python train.py --model="self-supervised image encoder" --dataset="regions of photos with short descriptions (Visual Genome)" --train_examples=50862 --image_size=32 --grayscale=true --crop_scale_min=0.4 --horizontal_flip=true --color_jitter=0.4 --method="simclr" --arch="convmixer" --norm="batchnorm" --activation="relu" --patch_size=4 --depths=[8] --kernel_size=9 --widths=[192] --projector_hidden=1024 --projector_out=128 --projector_hidden_layers=1 --temperature=0.2 --init="orthogonal" --optimizer="soap" --beta2=0.95 --lr=0.0049 --beta1=0.95 --shampoo_beta=0.95 --eps=1e-08 --precondition_frequency=20 --max_precond_dim=512 --merge_dims=false --one_sided=true --adamw_lr_other_params=0.0012 --grad_clip=0.5 --steps=29800 --batch_size=256 --epochs=150.0 --lr_schedule="cosine" --final_lr_fraction=0.01 --warmup_steps=890 --weight_decay=0.03 --adamw_weight_decay_other_params=0.01
Rows from block 4, named by matrix and row number. Each number is 128 + 32 x the weight over its row's rms, rounded and kept within 0 to 255. All counts start at 0. Numbers have three digits each. After the name is the row's rms in percent of the matrix's.
# pw: pointwise conv (model.blocks.4.pw.weight, 192x192x1x1), inputs 0-63
pw.81 095:145107122048102126119132116122087139151125164126143134179115151142150087090203116089150122152120136114127142108126151113155126147117126075129149070118122109085128108121233122035144154146135137
pw.82 106:129139097098147107093132142128105135157066057107112111129152098098138104117113238131131141159107149131141039118007126109130138255117113140117112131073128141133135115136117133080139099192154106
pw.83 096:086165112173034168138146144092139095132036188127136063176120104138115157101133113111151135145146138137100112149083141151136255163158167139132184112108113108150133141157076153112137164117136113
pw.84 100:161130145181064183127153049125116164108157136099164094143125054121126132188144087115126125152116167141130160145094140137126105211130048122103105113162088098166092060142142133103096111098173115
pw.85 107:166150148085115119143056093116127165121158103133093166104129155151080122115136172093091153118082105112137147128092121135129108039110132179159072122150132132117132155113150090099145149130171121
pw.86 104:121127110132124154098122120151137117159119126076125089170137092099151124132148131138069136133103107098084137133154135097120135140152133145096175133167101121110103094084088104127132082137168146
pw.87 094:152125155148104149163159081146230132120188012096094082137158162103112153144102130137148171171099104131101123160097194119144138097126068120096124155095101110079100123153154133169115108077151128
pw.88 108:117169129113166099161097133143091100086122081093129130136156135123120113128128145063072123121079189137123100121150173136128108110146104138134145147157067121100158119125158141169121139139112139
pw.89 100:130086120143174099137097113146119138105098173110189165123112136142127120103119108115118074084052176160136102141150072087109130064136155103133187088148073148120188111189067083182090122155138115
pw.90 098:120082163037078143081122126172157129198060140064170071142090149077136116130139112130056181158101087120132124097125115087095139179106110091102147139150176124130067114185181141174130132091173106
pw.91 104:080141106127119143124131052162132142136141156102133116176141095120084103075169124112120128163090144115085069135137165120129156141148092045135166133131098198133152073143113167137159147120163099
pw.92 103:101170136164142127138166109151130105102054101113158110117138091063113113099089104255073123150187124167152146091135117140138109137103140105132154146144103131123097115105104176081136157145219061
pw.93 093:122144124119156109142109123153135133155147141098143152150156128098150052106138121107149148137122126111141124118170134116110000147131118117095174143105116128130146115138127107113108045134131112
pw.94 104:096081139089190128094154156156120131136210169030131123151112130146156135110143125115102012111102117107150147108097138077147117130157113126128193096132192112134119116127110129117124109124136109
pw.95 107:114135114148148078162162130145067124060118130141128130138121154195102141143130177184198095117129191100141128155159132108107141117120144139154110094148068104112199145068121159122084132091098166
pw.96 104:155134126094118126138121124119117141138080148133126146140134136095143134135139142119135100123092210119098151172119142108125125115106102130120145098123129107108155134131156134130169135137151213
pw.97 104:105124169170118119046147103129137142084149152117143174139101153105098064092125150131127126112074088095141107099136112173123125108126154108142113124131118177151207148105053214098094180103154074
pw.98 100:149179170167085111148124136142129118152036134111145085148052059129183082162092166143088109177104081113151002127159093124144120094109087126139141065123122137083105135151112118115156127173141103
pw.99 101:086117125077093126133083116155105164056202189106135112086079129168137066139148113137148065130172160135207131095079127176132135099123124124134168082138137120117153156174220109127111173147128133
pw.100 099:111156091191120128140122150143144117138130123097081143123111151059092155126108171185167140127076091082136166140163124122094112116137134120107165114094151119144128139128129154177152230077150156
pw.101 114:114168120187117156129131065069134090131141193122227099058130116180111134096126145146106085139150109123065177096078142156148102104144120101131093137169139195134110088100118104138170118171118128
pw.102 101:145090108143134158134133139110079108138106105137138109138152165040128155146097181133130108107115136104090182140149129137193130131124179157069226061154136075143085143161149104137120093116127145
pw.103 100:180130163060128115172182150123141099078133071149093130121125150100141146161119156118096149135012191085115155092159075123133133154091117171121137123169105102138193155126135094085083187086163158
pw.104 095:151142107154123074097116121124111147104156138117149197148099075123179098128128092142125151097108136126130049094142116104201119209105112136133088143123112116133172119175119174161048111155111109
pw.105 104:141161119058103104142144084132123146128055127000179075140092118058127089173097085132066108150137088144139115046127113097143116142111094140132098100127114099130114123125093155171111088131137110
pw.106 092:082162107130147116132171144084120125115152099052153133057145094100156077044111116154143143109070130099139126114119122140086123139126093127161105086143067162145185139169066173144129130134164141
pw.107 102:109131151139111139120157080137191106159101109120143150125118112083134131126134129202221105075191145150120115080136094083097147130122121098086120199120158104143085073152093092067158171129099121
pw.108 095:110174116143115095169073123083148126159199133103117131099132074069143084130145067146115075121125121080141117114102144094187105141132082165135170150064120137123133134200124135141052052177179100
pw.109 103:122155105137106138116124103103103128175056109098122097063137144052156104131124065181176114096185126155130093134128148100138105165115107136108160127133134117084100084177142099166113090155119084
pw.110 102:094179052158135106096116134104106161119125104103150129139180111119199104078125118157194153098142102110118067119123112103116128145154066072147155102155129083121128119201129167152109166104149108
pw.111 103:100185154104129113053108103151127132138189087093193174155115042123109138145127142131156098114045147126139077161135180126107100102163141132127173176137078104085155168125086151089113111162160133
pw.112 099:125105156084132113078133078151126130141146114102139083153136116129114093142106134113136127145135136140119000151127149127136117149128138038087106133178093146117106095126146128217125114123136104
pw.113 094:147154083184127076118129077102152137125132071085117102114145137075159131066078141142138112130182130106154089162171128078119114185127094101184108167121147161108087120117153157135154092195130133
pw.114 101:163132155107101102101146133130080104084136117115166149129038123132165157125061103113139119111156155159114179092176141187139159051118146129101133140124100149143154123178173125146134112150152144
pw.115 106:104127167064149130124122095139144173071163129165039134147111094087071102148163142132023139161098118122184098128080111166107124111113125170145125100091107123121146140151139118148113128061178141
pw.116 101:156130150135162140110129146132123108109100068144094078126146110109110071102133129077106142136088160142115119225105130150139122204175102150094142114070140073125107174171150137150130107130145138
pw.117 106:140153120197119114089206145134095111164125151143056142135123106059147123126116071154138151130157106081083143133155139130150147173162138122131127189154056128132146139192124193146104130136118195
pw.118 101:105118132112111117110110151153101162182167110035127099145141194092152096143163104126097073178170136118214138106123099139100125136129150178143123156135132145156205187131114127128107077106196081
pw.119 102:129124135151073107120090115155117133136075152112117148115194158109094080110083146139122150126144104134086157225166124111126114104150143134118137119103183147108109130124153108128111098149125180
pw.120 102:120155162102143121157142146158113087114094107066197058144040146128120142114131142101117129143026137100111135134183135090119146121134130117144139113118085115077154122123151125175137187097183127
pw.121 091:123052108133155079095132152147105148130130114146146153161104195093118082161189130116156143123138142114167127120165099172162128147104135120129141046127094127042151150123189143172034122064170191
pw.122 110:109179179174123157103199116119183120131147082171164121120195073118088138099120109138162122176160116138135122182075166168136108173166071112142141125146190126147113119096112167104101128090160100
pw.123 098:163075123112048126061118145163178142126064112127166072125093137103137142207158109121141186186067114124134120102147141164106118127101133147137114123171100098113156118138132148153052119143084103
pw.124 101:134146119197144176098111112127106091148000192136111104103094146114187140123167167126168205105140125106115106111129128058130104186132107122144099124151146103119078083152116113096142177110126095
pw.125 103:141100165157100123146131168082151140146096210059129194091100152124112141179162153147158129118130143119162164109098127168131112163142191136092104125133148142144130179182128111119106110063141130
pw.126 095:184106142123076155166160132153156117151136169091191086157162167123097104132147151083114158173106159145114105183088121090109139176165116082137118063141107124118125090127174128131070130071172128
pw.127 100:116121111096096158128081135109114142180038099098157047120140118101158030119146146105162125142185147139134150194132154080133111154122117112161111122124123142121079145144146140131103065139152201
pw.128 097:101130099076183109148134088110142125126144055070085173182157116130121187152114119120099053122102147143126127214142090114094244092115127129143203112120111151091144127167165121163127128153132123
pw.129 094:092158067085090053140124154130113142159085108119121141128136069158220063108143149104107116141129110086151077090118111161102110094133149104135120108090158127004097143109189173148166110153147138
pw.130 099:115101128136109124077099092132122140142153201116107153181094148125152116125127130163136205134075122135090159085076161120118155128169101154120132129132190124089105113105172105000141168122152156
pw.131 114:124111095129147154132052124119123131157123089153096147082160143052123131128122255158119056121052110121138108129255089100150118134055141116102166100107133165138139113120109151133119144133121097
pw.132 101:132171074109116122124110077123114124150104093040212042137104140151131071057136052126112125137142107136128097076103082126110138136190111107130118112139155105123122087122107138175153105137212081
pw.133 102:095106204018115126113131115192120157082117089083119142133069098073117084125152161159098086148067119140152116107098100114094099101100165159122095150136074086111139140092126188177084138091158114
pw.134 094:200203207071119124041119127172141128119097128075119147122115100114139042112123113119100108169066093174101033113120117059065135162130098121145111102126130081150135118132119131134104129162134197
pw.135 099:155122105124121112149048111131086163145146080050090084134153112080125131144131042113091125152085101134159078129134155089121102046095145174159157100135094140111129116111149121128120100090211119
pw.136 096:023148113120186130127177104177144149126110154115128136131148162124112141069150077102150108129052190137102134142112134066119124148098099118072123174101134158107125099122112139132087097150137121
pw.137 099:144112134160146101126172110094141205104133086136149132105134148119107116154117175148188131152158139147179111143149130112167039125130085135183102162122113149118070082198174146107122173099135132
pw.138 099:144140089173059113097035098109079163164114081137123126068110104104127091100098111158070072106150077189117097094146105137147057065083132135105167155177130192111157142106109158189136080157128145
pw.139 094:088167132143089161095129136125195132149161119048122102101133066116147147074058130095126127167177106136141143081135127114118120119136080136138124149151119121166154144160095159127167106143147151
pw.140 099:084100099142155118058009190139144127125132137005173075121080112138138104144118141148161118102145092132142114100123119144115105049146174124133178098157139112093096169178093139054118080140150153
pw.141 104:145139104144092154107144142138126130144071126136149109159032098110190154153150120132134160116196107167155128079146133124157127168135141119105155111121171126130104123163134141016103153098147109
pw.142 100:065115164118153144075162122092116108134114125126182100108138107163136157125103149094127145140138135122129118129141157143095131170175140106162132125220108134115131119203078188183121130143111107
pw.143 101:105131119120135157155110109092081112174103140093113110093090119093066078107131131107057037150146069138087140109104126159144111173147144125105148090187164182127106132105130103124116049155166087
pw.144 093:161074126144169105093099179110125133136164164122140198146116103113124108074079116098149110132117107196101114157159077095062116097168137142093123140155131164121137109169100144195147177098179136
pw.145 104:172163141124086117104073107121172166102111062055173115141195166063164095165153119107107109141147119064153082150203134130143111136098118150138099172121121100080136098121107153137080106146138097
pw.146 091:130108114166098201174169097106180102112100085115140036091161167083112136154132099094105151133177153161107132183119103125188114177104112125151095114174127152127107108128148129129087079087158121
pw.147 099:104100101200107144098105125075154155105192139112095106124169156053204123133183128097202136124180137119156115133183128142176121113048139125118106143133079145142125168151121204157082094096121124
pw.148 102:128176113120146121220142158096171117116084162162121143168148105093103141165121090126100155053038153123073099207161178107149141153115104148077119130098123146125090200124154117171094123078121105
pw.149 106:160135082149108153116124103121137113094122111119157066128104119173148152150104127227212114140165168119146099052070115114168153174121068135141134132193163143103127101179102080144134110117077092
pw.150 099:152139137126115144120063081130152140138169156104126168152124091134176097125162114127123142125154151080133111118056104082084135104127092103141124159120154093133161121159188131131142127100173049
pw.151 097:147096164143195127134084103094130080119131104117156151106210122100127122136088117124141147163136083105154142144121114081125133145110164107217149199141137126155083099112062185138136082092129138
pw.152 099:076181135129148201135115112125124118125121091091148141146091093058072117135094067121160112096126185164146126101116144152171135094125175093135140164083095120173137131141081132150092150117200082
pw.153 102:141138112160119136070109255149106097162058147111147072126116075126127067105097049114123103109126075113093042131101112106127147140144175153122150108141126148120093133110116166169174118084190115
pw.154 096:109138124129182100180130117174131148105044173140082104154145242106116146092101148139131195109058151140131119117116136061095161154163183122132107106136144107158066153130137139159133165108162191
pw.155 104:124166071135198131140208112154161094128185098123158146083184114131131163078110140169187039167106158117114128167111133147109160109121121132139255088136089124113126127192118089187141148149111102
pw.156 096:125150111113149137214098084105123132130089149079112105106165089150111048125070167172112161111147115130082120114105112109128105043079131134116169117081138114114080104065110155192109083125149125
pw.157 098:104145144098156048126082122143139088110236112073156147082133092133081137064073165123119137163143103117129092087126111126079203085165095136095129111111119135087106135173106154193133142115166119
pw.158 093:133188102090106151098100094183089149161185122054160125187101152116115128164195127160099096121109137146107101107190136146093140121130133109105156142133120128107114097166178185172094101106154129
pw.159 094:155137195130145083070165143091170107102154133119173131135112105112094145171105143159118146121091150138153110112142157143144137159134137183098102150157100125113157091130147185088120139098119180
pw.160 094:142117160174132151161120093170108127169144174106096091120117124115174093139178145132206141147160100142125122128131107106083140119129129161123119142124171056154095113159127193132111166121255108
pw.161 100:069194107103096124210122118138084123153167098071159098133098132123124112101121135148169148166132138095125095128128161158153134155155043103197096106092142109095085076119203149076096136111138152
pw.162 104:126142146165131144200194132142131155104130158120080113102156128121121149129145106130135140128083206102191161153123108095148121193095046156161117150116120109158063141140120103118099149081131121
pw.163 088:028129066087145096104134151119152142144135151096153138134137174121151105091142087157157143105086129155126116147116097126120150132135138116125125087100138153084131124165165116152156125121164184
pw.164 109:150115107102159163093174164142136124125115104118132119097132157130129179135120116116096156127130201161116150118105156138127175228117151110158081133173117132131142147137128183156181154152132147
pw.165 101:093098147157129111134148104135165076090069118123138116112174130181119131090079108137214133161105162203077128123126140088115119118145097116106127149118088137098132104112105119142129080134197123
pw.166 095:125093170116130136120109046141086089155106151106105096147146083148100125163075125129093126169125097165100131089149168113157152103117135106122135214107182141137114099145125127189169155156123081
pw.167 100:115118095135114108140073147083137179115098080097085101110109148089163114141142153087147122119114076146136126145182081156131108117097139116140141095123075186154135141164150068144153108078187109
pw.168 107:139178099117149134111132097112126118089112095144086094160085111141108088144132135047107134142102152150119135099141173137138136144093136147149138154097131147138105139117151168070139161144047168
pw.169 094:121160148095149104099154130147145138103160103125137144164175065130198099118120111129122121122101132102129135194206099074132135115127129095161114095109112127098184129160130170213138108143153108