config.toml
image_size = 32
crop_scale_min = 0.4
horizontal_flip = true
color_jitter = 0.4
hidden_act = "relu"
patch_size = 4
widths = [192]
projector_out = 128
temperature = 0.2
init = "orthogonal"
lr_schedule = "cosine"
Rows from block 3, named by matrix and row number. Each number is 128 + 32 x the weight over the matrix's rms, rounded and kept within 0 to 255. All counts start at 0. Numbers have three digits each.
# dw: depthwise 9x9 conv (model.blocks.3.dw.weight, 192x1x9x9, trained with AdamW), a 9x9 kernel
dw.0:135159132133160138132156127141141128128115147116144154128115130125119116120114124123144131146215140148103133130118140193255178148165104137142135127131145116146149151133140153152126148148153154144119127134126135129143142116140133154141110143149
dw.1:112120125125174149124104117129087126139158112134125117127112138104166119142102124113107131060213111114095090117093076092198077059095111123106126047199117108103107116126140112187142132125121120142122126169129123131117121124127110177114130125113
dw.2:125119126125132124128122107123123122120134131130123123132129133138142132117128130126131143100255170136130122119111116141190063151128139123132126096251189111138117134125125147139116132127125119123123117135121128127124118129122126129128123125131
dw.3:120133130134129136125136130131141114161131133145126136130112146140145147146109123132123159138055155152130130116138110218255188113126106104134100097052091115103125121116121124125132111113127108118111124126130121105124122094120118131118120130106
dw.4:149137175154114149159147158132141133151153150146134139113143125163136139113143108133107123114192184139131127128159193121022187159129130139123176172084236139150137147148127112168126122128147125103132142151117148126127142137170118175124128165140
dw.5:118136123123124126145127115120130126122133117131129119122131113127127130115125127124112126112055116126126111121140078237255142132122120134124131099096105114139125121138125123129112142121140126128137116135129132129128132123133133128143123126135
dw.6:125134123141159136140121136147128138127160130139140139145133143133194132139132141156133177134190132157146143144164115052245051130142169137124131121255097132137123142111144129153137134131130130133127123159118123130137145134133126183130137144132
dw.7:136129125134124135128125131133125123133118131132129128127131131146085145125136128139132131139000139134126137123124123040164040122125124127130132128106130129129123125133123135115133123128127132124130129118133126132128130126124128110127126125126
dw.8:118135129142173146154152116126135143141103159110127123147074148115148162135122164166134120137139120134132150146159114255255118049082120101130115139172135142112149133125143131153130180117130160133128119126121112169115104144150122160166123133140
dw.9:126122130132132133131120123123129117134124135121129131135125137125116131147133130116127092117254060117113124120092079041157004077110113122122119131134106126110126127117120109128128123129111116133139114126127122127122117119126134120142123122120
dw.10:088095083086081082088100079121112119119082112127116110103114108111094112114117115141112132097104114121113126114119114149189142125118110103123108153129135116108113095106129110146099125111106099105126105131122110126092081093093092121105091085077
dw.11:140120152117190130143132153142122118132179101143136123161143124127176105155133148148119114150159159113125159157094069125252069094147159166107138133180133129105171151149112111069131132130153147125143088106084134134143166133127126139127121129151
dw.12:151117098114120115106096160130135101089104117096126124123099116091105084103126129131113077073083056094097137134116094062089062084114141135082072091045065099102106111111111086115081121096126145112126101139107115126146125124110119101130122130107
dw.13:119130133120099127134121131121114125112119118134110127128133130119078121142126125097121137085012090137121120143101094148255116092111132124131104138255113098132135129116128131130108148108122125126134119128126118128127150119125113144131118121132
dw.14:142127117152095150117128135127137142092107111146122148131131143105098120138119131150121131090081122124137127144117182255183226162147138119107151173198177128117128140108098143114140123115126137110137108103132113116144154129123105123133110131153
dw.15:117144130125130127135126133127119131126126128122132125135122129122118121128131125136128134122068134133130120109128110223255216110128125138123140102045106130134123124142119136102131128136124129136127138116134121146120123126130138126123141126131
dw.16:130130126138148139127131129120143127141133137129132134135128131130151136123130130122139143132175127135133137142142119032207057108147145139153155197000183164151139127138143151145151147132132121144138154131141146136134138140140142143150146135132
dw.17:152118101143066098157114124134126131112090119132124141104132129094092127106140119136128098146076096104135128123165182212243248179150158160131138141043133146125151137121139128130104140139133128129125116159117136142127165152117114154131126146146
dw.18:132128132133104147127125144121134134130117124118137110138120136118112135143128124122142124115156112133131134126127134147255133123120129130125131116140118128134138135123133135118121143130112125140131137139135143127133127118135128131127120137137
dw.19:142106129147125154133124103118128133175120153141132128114128125141136137117143123144135129180203188149124128139146098127133123103146131152141122023000053103140157144145173165145145163148151145157145140142144150127174205097153160155147149130168
dw.20:130128114137125122137115139125136114137144128121135125132139128117122122117142117132138125098047094132123139109121062038132012078114112124104154093014093138118123111137119139109127129128109114121122127118103136127099131117126136087143119119131
dw.21:135130127128126130127135137127131128130128128129128128128125132135119136127136130129126130147168150140123132122092063000206000051103121120136115123144133118123131132130136124136124128129123135130128129117130130137126137126128127129133124124138
dw.22:131099145107123115108141112138131116121134138141109137135139133149134136145137130114142088158087081130118147137132093255255098104132124121133112239165162159115107122137119118086144099122155139112119141131144133112128153106136138106136117141128
dw.23:113115127145104122130124107112116118128126123115131106115118146118097117138126138144124098040108156122129116119094090000139252117150109123115138072059131126120141126124110149122099136132108122103111134120126119115140111108117125112123112116117
dw.24:102120122128094141120111102129098126105079105106109117110124111095110114132105125132097117097133115103099130124103103068151106084087134118134123181082212111120125147141151136112147186114140125134156154131135168124138151141186185146191165159166
dw.25:150126111153115131149144127116110120135129139133104136133146138137132136144134126130126120152082095142106138146144073239255123109138148156129073197247140093143135130144122152130108168117147130112119140115126105135139151117096120131103116121121
dw.26:140124137130123135127122125112127128121126117137136112137127133124119127131135130134135112140153105118133128141130130046189146124123133122133123174255170123133129126125131133096129130133118124129137141122136125141127129127127133129132139123122
dw.27:145127090116157131116125139117144121125165119117125119131122098141140110114137151161095138178247145102125141118141135062000167202155137139137165106089092118120104162110148126106118136112169178128110113153097119154134114128110124154078162119119
dw.28:130138122121110121131128135130114136122097124134117129111130113097071098122119115121104110080000084108113111118107090108089113084110117124124107169255148113128126128117124118176113126116136124120126135139129127122123125139126126149128131132126
dw.29:149129119111134111130129122118121131146133126130128141095115148118117131140122115141139091112051170118142132139108113078000255107129119117144124129091178123146139137123137122104120136124130119142131128140125126127130124121140147121144146124132
dw.30:144131143112127116145122156140127126109133114103143139158144117107105104127143157184163104077074085108136181205158084052087035085164212186153122095042096121148196154136145142100122161128147142138124136088140132138130143143129127109128119140159
dw.31:148121148179153175122139165143117127128176120119121143143111140124159140125145120146134152176230171146115140117127147141195156159154124134136111120181109113121130110153124106139129121107134117126103074048072113103117114106128074043063108125083
dw.32:109132133095120111119125116115115136102144110118116118109101122102143093115112108106100086113160101097099095068075093084215074090073073096109112091183105117113083110109121120141122122096109116118133120143124122130116112124126093152096113122113
dw.33:094099110141040122121106095120087129108052125117092101119093090121046122098111106123111116101018110124111119116101109025092033091125106128145132140124147156125141140124147125144137142120151121137125156121125130141109131110142138121143141143119
dw.34:142171147161159155152168159194130175159123138174155172135199145112144142156166151187117143205224223131145179145143164162135170170132163144143138164169179132131147179122125151145151135140130152156145122122124134157139154160163140139143175163156
dw.35:139132142142119144135137136131139128135142134130117141123135134131141139130135131150135143136135128153123146143126137152255115132138130139141133141181131134132137144133126140157144137129148131124135137141133125126129136131143138146142140124149
dw.154:114118129127133113120119133118120114128110127120139108124128111097099112107133126113142110067099087103134122148112125094187077128119144120139123174255188129137117110122120142117124129112138132134122133136135122144132138120138118131122131127124
dw.155:133106146139129148133121127120138121129126131128132116141133121126122126126129142099131155152128151131136104163178142255050211181149169123097164154017157148132106145145115126130132113133135117143125143142143117140139132126139126137140127128120
dw.156:115130130137123125135125123118130124130136120131130122121136128126113137121134126115128119147111136134121119108143105241255255093142119123118119126146133107124114131133130122134121127126131129123115133118128125132135125143129123116124142121134
dw.157:139140127107184133117144138126114129127147121140114108121110132128172128119118134143121103186255150132117139145143151159211137154136141120079112095003084096122105107109103098075106114112086113097112117074128114077122111123114112079105118117108
dw.158:142120120150162136128127136113143147137135138134143121130131119156135146133122134100119104255122247108108111148146102053239056127143145122131136133198141108128137135110116156135148135117124132114124158151138131122130140160149139142159152155118
dw.159:100142140193205183146112128104119134162161186117116114117108112159168144108154123108121122169156167127122119114132148158106157132134132117099121172206162152113101107149144153179159116133101114144107154197159140139127104121153221255191140110117
dw.160:113126134106127123124126125145122136126136120128142117128134111118163120127119119108124133120151094128118131112139118231255218133137105115115107121181112117109118128120132109125113129117149133127123134133132123142099149125142116138135131113156
dw.161:111138143122089107148123114120142113122102114140132113127148105111138125121126127136116145076032058123148133160123175188255131200143134148148123148200111149128160144115142135138126107154122128126132116119105125121142125130139101117116136140122
dw.162:123131133121129135125131129126112131124141122128124123123127117156106128130122129143141137048255085127141133134142152016255064116124130132124122131145099128131125138132141141139133132126133110117122131147136125115115133132127139134133131122126
dw.163:118130124132121116121135131115121135121138120126131124134127130130103125138121137126125122101255143121134131122115126050255062124121134133128127132157142118120119138129135100132122132127134121108117117133129127135124133131129117135129130123135
dw.164:147134132128124133133127145105133116122091113135122097119118133108108100126123128139124140123120127137135120129147157218255255171133144124126122143052101143109123118135122115121109130139119124126118135093129112134130129141147116124125137126145
dw.165:134134138142119155125124135150105129126151160141119126144134141183171149142134163182156163175211165168143173108111069060068083066098112146103121079081094116114135124110109100090108111117117121115135111082110115133130126107129101109128113108111
dw.166:127130131122122126127131132126127129127120121126130123124129128130132131129123122136132128128154119125129131117111096084255109115122121131145165172000136147138136129125123127148133125127131125125129130136130127134130129127124122125128128132128
dw.167:116105120110162105119119094111124118113159116120112113103100117109216133115108105095120096105132063114113104098095084087164114082088077095099125100194082130105100125129114097159103114121128104143116107164121130125108120109122109140105106131116
dw.168:132114141117138123125142117132123123127142116123134136124122113130131104124123130138126128074141072132115141146142136255241224141142154121138136096012090137136133132122130126102120123138128137131133119127123127128151131137125121141117135142131
dw.169:119118135124132129134128125141123130134120125135126136133130135135118140128123137120102118080056087107109123114093090000000033066087102136125130123137127131121144125131133121134128124127131134132128128137124127120139117121132123139128138115127
dw.170:143116142138150135128118139122126117115136124123110139130114117127114129113137122133131109093079067130111136128105106000125001098113149120124125044199088095120123143112133125120115131129136113125130120123121109119125153127135126149113149136137
dw.171:129126122134113133129123129115133128124117130135128135139124136151082137128130128115128107197079118137126125136134160000255130116125125122122114074249149136135130128126124168064115130124120124126139124127140123128126137121121137102126135130136
dw.172:130121132122126122120139110134121130115123121131114133121128117139127126125122130126125118118143108122134117113099040000127018011091125124114120096182107109123117115123136136116109135135128132131104130119131120118127124118135119135120122131118
dw.173:155131164163183150158128139116150156153185149156136154192136154166181147160148171181166144142192145149170174201175147173140164169153212117130130101107117133130113096081113134061083115093108084131123090140105121123103090145101090140089114114099
dw.174:115129121129128127123118110125126118116129124127121117124117125127125126116119117118131132061000066151117114101115088100211096068137087139109126106000098120124122120123116108129121116126107118138102127110120120121122137118112115137112113128114
dw.175:140132143149146149121122138133136123142121130135141138132137143132126132136130108121115135129116110126112130142140115255222097147143140135127133116255105109139130134124131135116124131118137129144121143136122142140125158122131119151132132133140
dw.176:115130137116143127128127126103122109129161129122119125128115093101146100086147116108094079142191151108078112046085093144207157120095093109098092136183124090105102137128098102158118106112132106107145131141109143099114121131116129170168130142125
dw.177:143123122152143135138126145124140126140130143126131107126122140108148130130146136131145158116166119134132140122112100155255121114135124118127103126195100101123133144145117124129126129131138121128133131130139123126115119121127127138135136126103
dw.178:141141143144130141139144142132119127156134128148133127127140125148119143136129135141141128130191148123137140119103109118255076097108119139131140151123154150148133112154133136127141146125136143121129142125135130143129135135134141126145137128138
dw.179:149150162152165122169132159143147131148166134149130140148157186143183141185152153172145172149114149173143163197206158105071100143210207158129125144134125121148134161132133136174116154147158148162146144147130152130164154153157142180135149168147
dw.180:125147128096121108131139151130134121102120091106139135122106111099081119108117117120124086055088062083110126096098046087224063057095098093105071081065070095096106115116120079103098097122122126123115115125105124116121114124124098135087121141134
dw.181:170120152130130135149150163132133127128131113142131129110148135131115147140130120117137141167197147161157131068109171255193237145124064117167172124036159193150120109140138138094105133141133119154147134099141137143127123157156131111145160147135
dw.182:128152128131133143116125134117115128105149114135128115146098151162156135142146128138099079120134138155132141107097010034110251212204231130138089099149129125109132124118133143150116152142132135115143125150127131129136148134127125136129134130119
dw.183:153116141133142111139119116107140117128124120154123156136122137125182137128133134130117120140108126119127133171190255118000040062121107115122142150140118100124138131117157106150130118118112129126136139135120126123116143129130126120126127124125
dw.184:126122124126135127128127129124129129124130126129127123128121121129127123128128131129125126117147111119124132118113096063255026097120125125124127151105154125126120129129129131129127132129133130121130130123124132126135136121125128130130124129127
dw.185:142149157149175141171143146137129148172176167143140154151144168159195183154142134144156140142124136149139167169160132097099063154188167169154150147139167153138161155165154169198174148163179145145174137194159159142149148155170171175149176149165
dw.186:155130133124080120121117159145126125134090137124112156122140113120072118140109134149114109107124083123132121119126076078094070085143134138168089074057041106154152139142130103084115123133134127112137124081125123117130153149103123115122117142137
dw.187:157080159066147121120092172152159149127081112162125164138149111123141152107139158160106138172158165118144043064056161176033135100154155097185104128178108171117054132144153140159099171156133169163104138099099116164139128094147101174136118088176
dw.188:125126123127123127129122127122131123131121129125130125128121133127097132122128122125128129111007114129126129127109083000189000087108126124123131130039132130126127130129127129107131124127126117129132129116133125127123125125126127126129130122118
dw.189:133167166165150137155155119131144179131170145170143111130142145146143146155147128105144142167053185150126095086140143145164135132112092102129123082032055130144122166158142147127142174142142149159157145180149170151173131150144146178147123161126
dw.190:126126127135126127132127123124128125124128131117129129137135120140099125124132118139142139140172127135136128126097124100255228096105128139142145142110150126134131127129119121130126129126139136128140126125124127122135104138122119133125135124132
dw.191:113118108131194126120116118110120129123168126136109107100100118144190136119111091098111119098208095113121095068092112085175082108110061104104119125191095123104096113102130126193122105121104101109129124172133123088108115104135132193129129119098